config.toml
model = "class-conditioned image diffusion model"
dataset = "retinal OCT scans (Kermany 2017)"
train_examples = 98430
image_size = 48
horizontal_flip = true
conditioning = "class"
arch = "dit"
objective = "epsilon"
cond_dim = 256
targets = ["finding"]
num_classes = 4
cond_dropout = 0.1
norm = "rmsnorm"
hidden_act = "quick_gelu"
mlp_ratio = 4
head_dim = 16
fused_qkv = true
qk_norm = false
inner_norm = false
moe = "expert_choice"
num_experts = 4
moe_every = 2
expert_mlp_ratio = 0.25
experts_per_token = 1
shared_expert = false
patch_size = [8, 8]
layers = 16
width = 256
positions = "learned"
optimizer = "adamw"
learning_rate = 0.0011
beta1 = 0.9
beta2 = 0.99
eps = 1e-10
max_grad_norm = 1.0
max_steps = 25800
batch_size = 128
epochs = 33.6
lr_schedule = "cosine"
final_lr_fraction = 0
warmup_steps = 5160
weight_decay = 0.1
Rows from block 4, named by matrix and row number. Each number is 500 + 50 x the weight over its row's rms, rounded and kept within 0 to 999. All counts start at 0. Numbers have three digits each.
# ada: adaLN modulation (shift, scale and gate of each sublayer stacked) (model.blocks.4.ada.weight, 1536x256), inputs 0-127
ada.1179:478576541501497566499464482552500428471524583566514585484404504464465459477585450459532479440466588588451485488447521592435546420537494549491577541544484464525552628567536550492410452487474511444480527601525501478542552456452567519458548445483581511583457524532447458523564411535467484611581574423488501558456449471456450554580493482517544509475424460495486539485603521429473599553445
ada.1180:537520423467442454459562550368539538483454442453435436483558439576519471534437510548459475432544433457561504476476489465449514516458454464606627499457453541409486414536465452493553581579487505530414454412484442541482458523529434541531466546456442527473492511485506514520482519448478514448435425537458485440539519444514498456449515436489413500480517517524557476546404491556519514450457
ada.1181:505549524519475562485522498517392458396504524509457524482474406512446430519495423555400515456457605494508512457378522566410552412537478496484522555536505454489499495629513439569450493558479513552391467447415484454539530417483493481505498533535512529462528491549379520566541460515473600540517462511478395559482480501458427523546484510537462430507506489500483453464432525536433562502450
ada.1182:447550590507537600567499453542472435477517581571542580483419530443452485460569463470492465458457577565422487538476540561524540447556540574511487575550537472542535599566562580508460458464478478440506555570491526473537572434434576427462491474487578499581461465576514520494570465519449516580588579441505574544441454489476443546577463503495583540485451477480481560472547495482461512517498
ada.1183:564467397468557398458489558428507581525416419446475431570579468545515523557430525518514521528557472459563487519533464457523473564450477511466527494420465538453466461425469463458535568478539550453526492428541422537463426534566422523537489515443412497481516481392478515527423556466547486440412430546461459455541556481585600410422594517566445453516509547533522496507430565492545493471492
ada.1184:440540507535451601598471461581552440470553561544523586430438552434503497515557499446450450523488594564488503502502553529513542443517555491397394529518502454544574501588565583514560518456516545462501525576504497497570544477430563496483537428467576489559484513492453462504495463512418453541587569444489490547462450541474433516557495457462534529430459446465482556552552446471458575554504
ada.1185:527491467452467407449517519452541584536462407441450428549583482524539507500406511530501492488569475419560521483492440437473481542442445538548532428448427533453461504486415455504512539523569540520431455436489456576463425555587419575539493526516409471476515524409481521520423501450528471461410447539511459452566512482567530445416502518566408423516527556516534488539441493527578513440472
ada.1186:438533573500495569566460467583464440466522549541523548455457508450486490461553455431478397535439530553443498524482565558576561471543545509437371565552534445557555504533560553510531443461480451436511508534519563478536562464444556393478532421555549532567462493547499491482536454521401536553556541433551555537450447536474423558544448447460561531463446421440450544431502499453432458531484
ada.1187:503494476429462396471481491442553600508506412432515402520607502540550512533419602532507530500538463456589479500488445435454485532415501521522523462490481538431451440496437458483502543509511544506456484450514430536506428546570429607509522526555414438478501486403449497593413551471519445416416454507452467457553521475528554440409530464536435444557497557565567490596456487477486449467468
ada.1188:526495440463490425469506487446516574505538413439532420513597483533528551577412569513452575542504454434562515520446408452455474533444485510554488468443418516461441457499449448496484527509573562537464472442475420565441441525558425574596529481463420485495538499432487433525407544492564468455423456536455467443507523493501529417425569527527415427485504550524524457539444534523528517449455
ada.1189:526476464467467377470471502419506575461496402435516419579589490535555503518421568519486545478538450445546532506492420457504451548434449518538526450476477485452435497480412437473481493483546498528460454426515455490506418516553424511489538560535397450466536456416532528526442533506535427483397414540502458415515511444508544432415520470517407467509546535509573479541425515508583470467461
ada.1190:470541538531518576505467456571518434442537576537544590476411541484491494512584479387497460529487525577484509532473525517517570430541534472410433495523547494538540552493547597491431474452474496465545579560530514535562563491434574495476492479577572495570492416521495490469518438561448457551576579476467540520460471569452468551557520461499593532457464470542435605501532538487404542534508
ada.1191:517448432500477406478534570425499562511507435438483440475578379493450456539443501532491532520531490461540502511438499514509432551463418489558503499439478534498390419505464418476447453470485526520455389393480438552387466512533436535436466529477421535481520456444538556501469478422548511464413419508521459480514572434506515474445524549520435493493564530477467410516388570563567495475505
ada.1192:490511519430480477468542533420486524528401453455496451504567415515548436528446455531450544502525491458554491470463495516435475459481407530499521438434483509480512389498504436522504475544479495522587445422425462520447496468531433534557470506459454541419556422484398479539476443496487527457455420509397468519523479442544553488463562494515417419476507563522552484560409520510500555516465
ada.1193:567514476470496407460518491452538596508454409432487409535604499524569533506410555495482530459543459432585514522510440441465440541440485523526543433420400531428469485507430457531504528490543557490457484455486425544485420536562431567531537501515415440476522472388485473518400512474498463448418451506500458433515524479548561426411550505543435426544512557535499491524464502481529499483434
ada.1194:546477488443515552519498551497460517571474502466486534541484474498498398566485512575503475714539542503504441437546508520507524491475447560585358461544494546511543429511555550485571487520553479537537504508431492512536522457557489508494551485530511586493575454520371585516432481528557499411532508407366534486541565446501585513498520527528553534516478537550542509539487600542401540452545
ada.1195:556485499499483570505557536464489478530456543497430526515464485524519435503533504553501547655556491508512508429512471542453474503451437534507494493492493524485440321469484486531531527573517441566497485509444492505469499524525502525467451579480551548456532513495466576503481502473540526365546497501427443497568547451530525492531514591542472445557563519520541424531522558563523542461572
ada.1196:495514517529536622546523486527443406393457580551550595488397438475488466473573428481504505460489594582446522418443537579514473463557475540443470547519487397558562537542583561521472439497490498499524527521501472488526568429452561449488541487516578562520483463576448484448543393514426549574587538473463535593421478466483443554580481464444542533466493475469490498476477513517429467570429
ada.1197:540504445452520445496570564470536533530482466480485490554521405491530441570466480527517551518510513429535570482480452500481394498485445496521582482439463532458488506547457474506404472521545524583492419427400420525513478502539453526457440516532453540445536488445456565508478436498513535513442446525465473490540459400542513503475539527536451465471541478548482441579414585559513497430437
ada.1198:440512511517478579550469500564468430493573570557487593448431489471441456412569439432463464474442557575469447554469537577535562455529522469458355550520468455540570565521596572540529449478469501490450533538480559499584558443423560462470536441438566508490422445496445488489502442558469537604569544463492538522459479429465404563568441543451543560462454408434543465443506515498484451531448
ada.1199:527471487492446398448487551458541565450435407439484412498582465502552568521417533533479502461517454436562539509542498417480444536454492419576589514470484504489447480490459438472492509487535557519481448417496476532503419505553420546519391518554406491433548487439505435507478545435537495480401412547523453428550535505493532446418538489522452487531477492480549412590419485467535443380473
ada.1200:462593547512495565533520472555470441450531571560523575446413472430477456465568428425435464316424540560479481534452518577477555439539530487434609552541533460544545598617528543504476469504478524448476557528475529515549551426452546481546559435449562543577440481535439468473553426548405535591560549443518522545455459455454450539562473468464542539458439467472446553457475508466423535576429
ada.1201:500516467434477412460532471437560582534444411430495410541595481529555468531413544507439531449539460432575520501466426456485415534421455509544571417410481540472448460551432458547498519538546550477487486441491433508513422502579416549568488511504414454486495505404503446504421535451532489441416439493516401414565541459557512419415540479540433448505495622506502466529446522477526495492410
ada.1202:522416443448539422438525525467518555524461438444503449523534416539513470519447541616479517502560449443542558518500449482496419607432465507481617435433474536486454481493468440502528569531521488484463427411454395566455445556533437567561485521476426528482496446452497460532463511403573517460420427486476475484521514498507525466441446484536449490547508564517520474552408479524570456479443
ada.1203:512485464451484460456556543411503534472456445429497468570535434522516482577439459543540550527542463449568518491496504508513457531427402556611570453444475536463437479481469427545545526505497472538527503424429470530434445568551432548489422559492444519457520475467480474497467481413516505464440419467437494444532583402476570480456479574558439484593566551556519446550428517503519566500524
ada.1204:552445430461466421449539559462498564538458415470501437557569454538575442541421539554484557567553453422551492476530475431498454557441447491569486462459435520440440463437427460534503556537520524578495450410483428463459436510560418557492457534467416490447526477467472509512440529461562463457413421567509460444534577466547558431424519536513428451545512577502492461562414540534526463465478
ada.1205:585516468441484417462522500459544588505506421412481413529591487485511510557418544535476566475554475451586505459494416456415466542420455537532556454463436557436419450520442449504493521523507503553440479448485419534509430529553433598533504506509422477477480506391462440552437530480577437416426462525489441471537534517545553401425546488579452436511491569497511511573459542493526502432450
ada.1206:478441551487461530549493475540448435481533514554483525499459421504523408478529479431340503492489479467496508518446542497537535501489440585492476476471599415449510484552514528524488493423459481491513464444391483512468516399473501466492384493435499564551470424522526549434568466482464538561501457537560546575493374539432482538514526442412512568500521477475393575470414359458501485543482
ada.1207:464399467543478531535510490492416427432496525507491518499451370509495492468537459463435470388464437460471481550493562523539538480511478419515585504509558467521482453519464380487507475544443492572478416414456534507422527481446478428494493595456515568407541464548526514465575507472483584574498420541565520523462487486452469554527447566426466535531551446465499463494382453573487511539507
ada.1208:590514446477476401442531483459554584488528412446526426504593482511559529570414550517482596520524484458564552471506439461462424535430488516498493457435390545441438476483435480505503506514509462515502448453470431546475453523565440547474517510471417470475542463404451465503424533501518477454421458518466413422557521461528545431425572580565425451519496574498582431521456529487532506395487
ada.1209:446505530574555538562475450530446441467559553553563536490450568481489532457563515445447443426441537521418537532513536511549478486545555527422455544571542458576551554516560561482520415406434468449484535548528569476518547450444560427496531470530545474559476468562553548479569511538462524562545550529552542534438453580495465553546475458415583581466441449494459542448536450477488449540485
ada.1210:494453412511502427440474553424533535447474440456429451567551435536602442541448524505503513506539451450516515554578477447547494529472469456511504471459498513472449469435448436499489500532530470583576418395454473563512456532498443493504444574524425517424522419504507538486512529354517472501418414569535521447519496472547520502452508502466437486490589527479553465560396496536599440488461
ada.1211:411586584528539580561498507533486429478530579577549585468411511433462465461583447427468465511502600552467477470495562550519485465536534522468505540540530452560580570551561566516483445475486482464502523569507528510547561491459585480502515437505582526572476446560483488498548431553420500554581576435520579550468447477496439555568497482471562564502442448466432560455556481483444499507485
ada.1212:453450531543528573572541487499503414459521561536530573522408457564478461438562449528569506569497532527446554436524560542576509501548525438429439525528530465517534488460544507537518477542477447553531496502477562475483581443441545433391473515497558595470506426605509500452596496474470533537552500523492567543512443500485453602568410561431535538584547458495495532471489456561464435493565
ada.1213:566449459473541390438521555461543580529513409400535419534575488529551533547421565565544530533548428449562510492524431417494468578462466465471563396439468548483430469497447448479543547491558467551518489437485448501472387557545429568508429584482411521473515565453577524517466574514476467433408441549458492432517584511547527421416519515566437452539561540489517495537447491528539492505517
ada.1214:532497441412497400455466506459530591547505409420482405490609495535568582537416560547537553555522453453588481526507434439512489531455504505505516396473455580442479422506443460442547490525540569490450480447492426505474424549557425576506474525469412431448514556418525474563406534462544447425414447522464448446540532512577555428410545456554422430531500572570499458589456484516525540436428
ada.1215:488434479530573536499573537407468469451498506537517548448473354519470476521487439493488503537537519495462535474545577536574512556574444492507500589509491526544524511424533421548565512556471385618559475413424590527446551517472495496426481541560500586519484438616475557449506440436473557550494437465520533514515478533473456561535434462446483576554573454465490465506392495538533520545553
ada.1216:455620565536484603588478490566450446415513562542517593466436472427447448517552475442385445519446547553474462478434520573508553410545510469444382541497518400617511562540547510453459439503443524459455487540518514474516562395473555483516575461522566485507443447505435474495472420517451569590574544384512483512431441412422439540561495430468530519433450419472506528480521525450453467527444
ada.1217:459506547509536505522473474541515440457522579550530560488421539433482522498597460450477450428441565545436474490482516537500538453540540471423562545536515487547534569537545557481469444442483493432470505566524519490535557430464573441439534476468553516552449510544487505493592458543445501578549547490552548532461454540494461554559483473493569566480456446472452538443555533463464503526459
ada.1218:495546559525522594571454413532491448501539547563545573451435527498474438464540460443468423482431564575483506506486539523552547498517515502453442504536478451573618582549576587510525474475544539415506575560501579518587555460442558456538538438505560508562442482504498467422492455551415528550571566435477535553441439490513462534543526446407566551468417484478472552478540422446444507525503
ada.1219:512501457469516409469534512478515567511469408446502416600592486517513505531416560500422537469493434438571524538506439419495506553463452497500522464436436470472428478458422405477520539468533528551470453432485467533456427516526424544553465522529411469486471499418469462513431518427523460476412439511586475454475556496529521431418515497523423464465498541528519486548433453507550468503445
ada.1220:471470506543477569565520502551451409465508565563440591484399420464459433464566447463413415476453537523424556472411556551536507494509518527483476542533506437562523615521564518540516465525477525507572463473485537464477566394442551431513474510447547572512435419555433483441593431520481550651542500456504517529463456430482456585573510454399532567475505534478458541465415487513455477547455
ada.1221:558460445406493410462555496459583567521458418423488398516612454528581522524423579525451522472508476411537496534489437433524432543432483535524557439433469540441450383450441423522490559512539580535498428421441430520499421555550418551537492540476411487423519507431487529493456526465538499438414428540498512434510484519528557464421540471521456454527505530514494490583421518493494445426431
ada.1222:551485446486464414471493528484544592526471411443502412499602502528521518562410579527460555479522448462581505516510432445430455522431455490513541445477439521476465464493446452478492532531562538526442464454489418505499413516574430589524536500527416443495519501390521423540400522481560443441420457519500447455540561482545539406420547496586426433534492579532497450557462514496531510441470
ada.1223:455489517577515552559454466530424430445539545533524520438472521466458499443553451402479418432442499516413460546518578523579552474576522429467420522534537384567553488509553476507493468439437521485476477541562574433522535464437530430498515477509547519489477481561554486510570479540448530576545512482628565543395430535431433571540445510416530557461459420421487547437534427492451472558517
ada.1224:578470474437445411453528514482551578532492402442496417484595481521552502507403545505465551432510426419568542530502475438492468540420474472514525483428445541482448491509439450423522538525543558522478449435454461576434413573547422568537491546538406473507554514435499441530426535488524522476410436525536403402518516442553529445418510505548430444511472541543492476572432500502509533493433
ada.1225:478481561509550588507463456560458445429525564564571592435398494471435460523555498512596427550510554544458460508501530577549517450557496554405445546537612490564595638492517560546487494510501463504479556531510475414483572386434561442447498517522557516498511572590534530462530460534454539587564536502506522551490484402483408521570418517492526576504521404470503535487521484526476507509546
ada.1226:467533506523504515513479466521454451452496554557521567507428433486489470459556441469403442356392528533428538491500553557492522435558496530462599540524552463548543733553544522509431436465478491471462493504466532494526546440443555437461501484525522541525458436537490527427569429502479561673522507501570496531443441498495471556557490453466547572461474464482495513475468444488544478539420
ada.1227:574529482490403536445579471496395508498452525530506560506480374495522404467497466570426552545472553527496518429408491599389476472507452533446434561522492459536447587573497518579471399528474422544489463468421517476470562427445513528448483530466504580466458441491466506525462408469517555568519481496477441590477514378482433532543484569520459491460494500557518465477450528473544540464494
ada.1228:558536449485499462493566494473508534491436449445496439521564360536543457548450517522524541515572489440563528498478455493499474531448449506555529469456466526453440314480442434575536518527525517550527448366438432530478470474552435543563444547498439513468519444471468518509457514476528466434438410554470500480534554468520531457444542525532421471510581538524504437527329533560483486484474
ada.1229:462586542506486539528409438555480452466567556520502549450455554411467528475564461432413468392451556562463514519470516535506539434548576463453512520543525451565538596578551539526448425419454555451464525566484538513604550431476570476528552437510553477564428486517486453523531462554450507593552575453540495528424434539446452538546498464465580544460429448413485510469560456426453504540444
ada.1230:545457450498525434465556517413564570543462421436466424525580465560536490500417543560495531580545455434557541450535435473492471568430495509526495455433484535440436408460427435540535513542547458538521452431484466556417445558577424561483466531482424492466574512450533541519451544463579473410427442563446441442573529491568535442428526543532437441579542540508576432525441518548541493440485
ada.1231:559485469455477406442500519451560580557490407421546416485593478541511501520411568553514561506542456448567473528479476432429486530410471513542515514449416535472450459472420461498497537517544554520509473436526452512495426542572417594476490551508409460496544487406502450537430538459527442454410440548495445448503541518572577424416543489578426449502510561527544473566441512498537527451444
ada.1232:475470465541550445485588536513497511507500461483462469543515372531484474510473494548554551557527471434495522479585499475468505516459492505534578484426497520408447427466475422443536505525491439529488415376387491526453468505511435495415433553478442567459437469508461523470543540450533528478431397620510485489578526450512522513461492471494433472525571510555519440527364558500503481500562
ada.1233:575502449432488402468465509460588584533498408442557412536594526534569527550424561476479543497560469434562520538510451399464488549439512479537515432463429534453440458515430478461530518491563562512480489461509465511544403561598433564557548484467415402521491525387488452481412527493543466433421467517489458420519554529537576417399562487569463426500504557502534514546463504470543499443436
ada.1234:492454438459544435446522512525532565453542404437492424555575452564505514540410570535535567540557432420566482543535412456488514574452470486562496457431438494440460446432421451491540483533490529562522472417536455565480425517581413582535479486485416493473524514433584473495426512464522463443414438539495468427517545436496542429415497485537419479522542555537534459569420522531530467477456
ada.1235:483479500532542533522553546525420426444481563519481553467456355497463406463566409512501469532466541530440494407524557608531509484524432518462562532501561447507490396523512448545483481557500428527494384433440553489511564476453525449494481528482540626453483458582470545466583426485477601549519455503488548560526484468480437595567451550419494521571552450500457466492412485559462492575541
ada.1236:578496460487481426459502488454542596545475416437512425527596470538572493576408541571463514524525485441595504508475448456447448528434482495529518432445437517459476449507431478512491530522572568528461487444466434539504423537609424604567495528466422473477537530405470526545390510485511436426426448515460408454548504449508565418421551510539422462532512565546532433547450512493545479433470
ada.1237:450521564534550557526450496549425449501512555566541563449444514441450517478557468453464449488442538555440481513446572559536574445556560485488436519544536423579563561558550561466468451448436498458517512550510569432549551478424568425491564435471556490537448487542541468500538466556417527570560545471592577574421424538452439545552440457464570546476487424444474535457519465475471531533522
ada.1238:541476451504460461470602546453493518523462469466486489535529380526460450495467459505489520505495506498532584457424467549469475518491403523477531552473493489480451495473482442564475482480495499511475397405472445557441504442533477540539467489485450630470504462430474509522471482471517519537447419568462386500551541423501460501489503549506416450540596471502491378473390504575517470498499
ada.1239:540492492472455416448470515481535592513523408437500419521601502526534500492405544490485553509527474443581484585470422448455427534434480465539488447452415538455463490510449470484520524510568525523489482451507447533512410530540432552579494533530416421499500515399522457539392536493530458461420460499517416453496515469499558425415548493565414466504477547534526493549454508446544476440437
ada.1240:498521416507517461454455497458459507455424474458493472616509424530499453449500494537559472619516438449553494508536469511500458517449473608479533503453485575523462362435467446472577552471450493431488396420520482548451451537536447475565520485432467570461484492474559570523481514437517414453458442509449409426558618534456507451456467482498432433511475537501463482581405552529484480456489
ada.1241:539495406448427443480522464490531540495468426406455442507553426586536480535430561543408501515502506464588570482543488423477452507445433473516530497428530512431514441518446411489565460537544491524476436399414484485504432541540420541555469534501427547428524479439498502502465518440562496445423426526481444454509491479522523467431521455484399450518589535490522456568400448573551449448480
ada.1242:549464446466490405426497524450567605551490403453489396551619509525566587569398580537465578528539469431569475494488460441462456540442503489523500493433493525462463455496448462465494554518551511525485474453495450497506419562568434547515508519494410443480502517431540453534419528474552448426416459503506443421533580463497547422405529513535432463517523552475525451515463454478503489474504
ada.1243:443473444498495457452545565449529506458455463458445452535545384479503434543471461562530527483523473439518556494538534500474451573444440494522526450476492448487478348497417396489537537519478467557469441393407495540450458508524435463518459598527446531477486427526527464477511492429515511460439410520486483494527505444516530498469525491467432485533552583460516509540381510553530499497495
ada.1244:447503527558554578555491470560498442440565580578497586463394540482497491486568462509528461436483568560456489523427570512506564429575574492430510538579529508558543643516563568529476464543497512465523587582493529528515548453462567454476561512470577478516427506553475508486557464538479471575583583506456506532449531486495469535577473530447571589417482458470478562465555536479460511569503
ada.1245:518467434438518430434510573451564561532426432423445432523577429551496463486430534572507545504520482435549494497524456470488457560416435521563557439470452512450457415425437435489518528560535535536490423414438446581469440534554426563487439569492424535426538453450485547571459500434526460438423424558465488474541556472566538451435511503508418435540567555507517418506415538492547511511462
ada.1246:432524580527529580532459446558488432430543559562533568465438518437476523474553480427437422501460577551430483481487555523564524482548535458460395576566526440550538588545581564492492454424523501421484518551474545458532564450447561429492532450534558520569463448558482494442548473540424528588567555440501526545463435512479457564563469488440559563461449430460479561462531498484450468544481
ada.1247:434462503530536497582520502507560439446520529540535548493426447470504522434547500493484436411458530499438473528533529513528466473493478422540632519535667468529489537477498513572555568482467517514533486464478558596476544478467512446481421581488513582505435412582516517398636501433472604561498491428559541538508484500493472588533445474432530542509557459576488561445452458539525476582518
ada.1248:553482443479482416465511530435534584527447398424475416498587476495523512532399541555458518489529436425573535521503468413494453532423483519519512515470423499446431481489419455477499542511560562522494489429497435579499407550569411563539518516528402421479472478405499475505418539457494429451408430540514454429510517454554568418411540479530427441562498545495538489557427484490536499459463
ada.1249:542433432465540400477536507457516585517472410451417426476588464548574512491417523526515521517498460420551565484479450449441492537433503496608543453463450494467462471485424468485513532524560518554550446432503474549455433495568428562554434565443409460419549524433488519475431545445554430453408431559493500412559533472502548461417498508527431473569581483548511403571441550498566459487504
ada.1250:539470469475450405455501529461568584578501415426501414540595463536529481532420547488488552505525483443571476506490470450429448570388463511572566438444451539424400458505451445482483508485565535515521453432468441560451429519563417553510478561500415497462545483409460498534428501446540484449416438558443435432511512507555521423416532498578410452526532550520530484545433516497511492454444
ada.1251:458566545537482589551518512556424413450533588566515591464408480436440450451584413470471439453442556572440473489447554578532529437557503510473505551557574438535526561545554546550480472499478485465466534553487549467536574421423574433509488467474582546544478450589494506478581443542427582590583552452527537574445464504450421567584441519444526578451476441459466518461528477499413487529477
ada.1252:544502469464450424443498520448509585545474408434520410544601473523528505547406558554476564490501464437551543510454444456473442528411495506526496438429465533446466469500439444477521514515483528507487468442501463508471430504579422542517480504504414466502493498431513459542436538481558422449420443551509368456504531464550522414416552508563438445481504588514558463536439475504533460429477
ada.1253:464515463461464412509469538458547554458463424476481427511593417498495520551431528508491502433481466452513494519506501457508437499414441428495526494478442504558463469518475451437479503508577551552510423401413466544496432530524422523510581502480410497510478411455547470517451476449481519502409422472557508450502504547507525459441526407491442516477459578500501520542405444524564469465378
ada.1254:490512466504614431352604549448547540512473446436463469547535435541543480544455516549560487558513473455540495555584443519511541538455467531486571455488483512423465430451477491482571555611553447586582479414519458536493463520541455526532464506492443540456487563471433525528472521414578533453433457522474489437570575457581560487455525478438470462494540518487500510476409492596474493449592
ada.1255:567498444434484437451551491458570586504469427494463437487572475534514494521418580542478578561541477448592569511502443431428474539488454539591493434460443562405482455484443509462576542551572504535521437453483391554477447563580421589552460488417430499452537503426457540537398510493523397427438457497440451405560504501537553424430588482578450460558515525524505476554451562536531520392485
ada.1256:521449413464466413464529551489523564506496408395437418488589456523538478503408499519508487440519463412540580531516517471501440534459426498459504458457496505460465469548452446487499537538517477497500458414399466495532416555541404524506514516495408481501513448442515499475436557436544532483407426546524441412514504461537547453424505552501404432534546540507555452503418548499531496421454
ada.1257:520512451473438418450479478438574586504508403443483405498610501509532497548402571530481548465512463442579493526453445408451450528445491455485489439454405519462458466494435438463509555516526583477440459449467474516544421543572420596523514489493412412511506533407478467558397512476560422453420453496527447440516513484552564410410516498507435446490475548500517488546445450466530510480447
ada.1258:506419463452510406499497583464492568506496418426509436552579480537450506568426543528516554504542460446534551548540490440455468574423437547527509471426500504436439475436433434497524511540517493491567449427489457561449419545548437540468520508492413495488451457433520503466452535430515476472414429551471484413545502465561578480430598501546396459531560542454577492527422457492547460498427
ada.1259:514405506442517453375554537461474531493467456488529460530552408539543444504455501587533534544578529446511548475503485503517401477430460547525561498487435521474370431485459450572539494453524430552497430410315451583466463515514449536539426558548448545488537453478399514514484518423566542466441432527468469463541527479522494496466465517542424470528550533576573505530402557518533460485460
ada.1260:572514455439514408425533525450544581538501403426468417487589481574532502542410565540428560493547470454584493532480455450455479574394439526502541420452504511528443464486429459461583528551544503518476489438442454503515412536548424573529469484538409454494492531442524499494412528478532443436413451509528480478531536452559528414402553513552435469520508612522498475555439521496558462482441
ada.1261:536497405465428409454489514448519580538470408433471401545606481518534488543412541531454577449527448459574441518478468426459501549448451514521542439427442517469450429456455426500509532547528545508483441438444438512443419521581410539580495555444412456445509469438488506528420527492547457436414446498516448429495526510492573419414512486506417443531501562524537461521443499523522399453440
ada.1262:517439478487478427427525570436524552564470445467527463540548462596544410558449519504508505468507482414536593538446478494454414514453434534483585465480500502527410536500455469479529529570568486503422491438457476553491459507539462517539540504533430468459540459458395541423451462437540520516432459564481429456582527417622555472459467600504461470534472532518543466553434514537563499453451
ada.1263:552473432462481391490531528452539586531486411428450422551588475527513525536416540505461554487529456431564522542502453443444461547451474503509556431458462523455432492490431455490491536511529558538518481438469443524443416569546425568519497548485407446456525511420489484487424505465536489462406445535512459423529559471524560431419543511549420448537532569521538455519447474478546504467459
ada.1264:461471454500478511560543507497442460490497515491445522532480335497492404488519439512420469399477507472487535513537532541516489499493380528486586510506515489505497455502479434563550508535507489550484416400377497527450528513499480513510467522440498632430558427528464560403552485461484553551487412556552494539511523453514457545522483556415457519516584483505458431475366450589485489558513
ada.1265:464556537488421493489531503501464520562464468466419461506542424441495510464459466460402564402410441475517454582548491497480491469446392546523545463478497496501520491526466418421438516512526553491398456426392448468483473452548455517439529569536463534475482514472542420531454446511489493525465437504534372502489519424480505467479547501545437476519511513475513442507409485590543442517365
ada.1266:555489453482417404456503492442527583504521395422500404546604495529556540499402541529463559467494439437557559557503497406487451556446477487509499449471454520517431474480430433528551536467486535531473476431480460504490417547568422562599498513519402469491512490440497453571409519495531495460406439516532482446510524477526542435403516452529428483477490547457532480540442466460521517479484
ada.1267:560449470454475448462558582464512531534445434442500469486543425548517473547434490548487529565521476460520574514540466504516470568447460474525492469403444486460419475406455482538485524498555480539511455415476470505478465529515445508461451541494427497513506446490507442432487520447542527493428428549469461453533506453525500485457559474440424475453546535542546484533406449592585518513436
ada.1268:426548549510561565528533484537424413477512586525543550502418455479451425482598457472532476471480558550438554462450508562505513411562519497503596524554555492498491431532526509526516486462483467446451488518491531465524566434443553468496495465494570554536472477596423528500612440517460542525566522482489524563445485484430438580564440453485570534480498423492486526451495536494437517570521
ada.1269:560487460446520395442505505447551604552509410436473407517605505514540532521416558531489558509542474444573488523464423442481456515412502495511511473444435544460446456462433475443471552500570542496463482456507425532515412545569439567502519480481414432487503508395519470568417515452538434419418453536470432424507539524514556398405537506571434423500498588543534487531467475494519470438459
ada.1270:468461450495410536491448541482420486568503520486462545519486468493444512519517515501436549520506498481512561441532496558473428539525518590555436522525541358488543601513465503524439492514537428505590448505454495398530495485467529564514553491376522569465566591486463549532453457541461497607528485473576484544539503531411511509532537533599441510512527477479509409535486538469471519469566
ada.1271:540373444493576451468477526436484548529512432425460471554515472508519522574439517565560528586566446426559545503525534426496476553448504547537531444461474469435460539428458496532526520536541461553592532438520510564470429532567444493481452517495433473470537513436491525431451585502555466476436445592514507475541601469468525420436557560499447457553576536502563461499424534536593477450553
ada.1272:472477466499614467544526542446565482485462456471409482571496418523526449550465471499489517449451484447516593507580511463571502551474430524535595507447507535499478489463490425498556506544536418529435448404388487523467480504503430450491460540486448565450535442568472523366561498447499527522438413574476460480520495408555504506478483458439458509513522510447509463457396464578522533486510
ada.1273:521485462495473432472561514496532566449496429437481428599582435509517500537428512572461467429564493435584563470552505435454492540438482482508542475460444489479477418481434440538543520507481530507506451419494481597514435509568429523494488523422426485526490498440493553523446549477523452427426438454480429483580499469537571423430533428530446487514468520527477500528415494498512584459417
ada.1274:451461512496536533527463513541433427480497541517578541523449442537434468447560472465427421504430510490433433482605545529553503484535525491469472485530482433544529463477525481481496471439425488465511401465456538499527541448428518397465450504578532527518485445544523584435575475464476565550514490492564625502495411582452435585533417469377516521477480439467473541455446460489484506586525
ada.1275:428515565554589604530629560539446459476466546547540566469418407502495418488521431502486507520526556514462480424447453559485456431491519519542517573517505467540458477514515515511536491556451390522514543488420516490456554448505520501385519445472544604526487425570453513525562420461477482478556488563391447546495489466442503530553464511495538546509568466491555458527466513584480530513593
ada.1276:470493512554639557516534547518464398436470567522505586508408404511438444477583418436550442559486529508437499457506560576533523451503454468471481505564537503511499462476534501558543486469472428531521437455420537498539556503424535427491453536465549647458524471562457514463580466511463548585538482506515559547499447473457473592565446550480522547521529407434456519460404533543446507493534
ada.1277:564469483558548534492515544498474481439457513485516560553441440571494424495503528575490485595515444490510481431543545530480476494483482542452431469509521521443440511481467506565470499596493441558519494458434493513439503522492467492444445595456503539411611459480494581467511523497545500496503466583456444463605588381526502508522515515572460491523574520503485455446442505642547583475562
ada.1278:509473455460529414428526540410571573500482414428427423531587489483529537515420527524476541501539448439571475522524441417493444572435445499522519431467412535467475469488443422446525585517519501523479462442471451539472423510574415557491493519532419499459542472438462489563401546441507453459419441492555477474540507516531540445416522510555450463542493569528525463542445505506514429458515
ada.1279:590498464461483412452539514440525579554460407442458415539585468497546496521411572540502588500508476450590472514542438447487492567424458538519572452451484532461468460464415440504518557551551544516459469433476430532466409529577424606502461518489415485489534523422508498509418527475548435439413439520544429423539550451541553416411518511568438446519503547514514497603445512489513477446477
ada.1280:569515430564509513442476512475544513479527502511499504446499546533520474427499493546422428481457579499481456537446408444548535446528575414479547481472494496567516479418494482554569491508521451529597524482472432583485400481479569518566568484512507470460519554498456474497503540503478555503513520388422534482568466485546482482506444402476485541531492569580519440460480546471642423511501
ada.1281:491505559567475524543487487555455445388544561591538567451470520440491550485582438475555509573454520555456443446468504552496567429535503540477398622594566444590556444491548552570514416567430470528517474538430548454497598434475561480526574452512565478547513469480572494490528459577436480552546530467534587566461413524471460575549470493509553479515481407554478497527534566572501416539571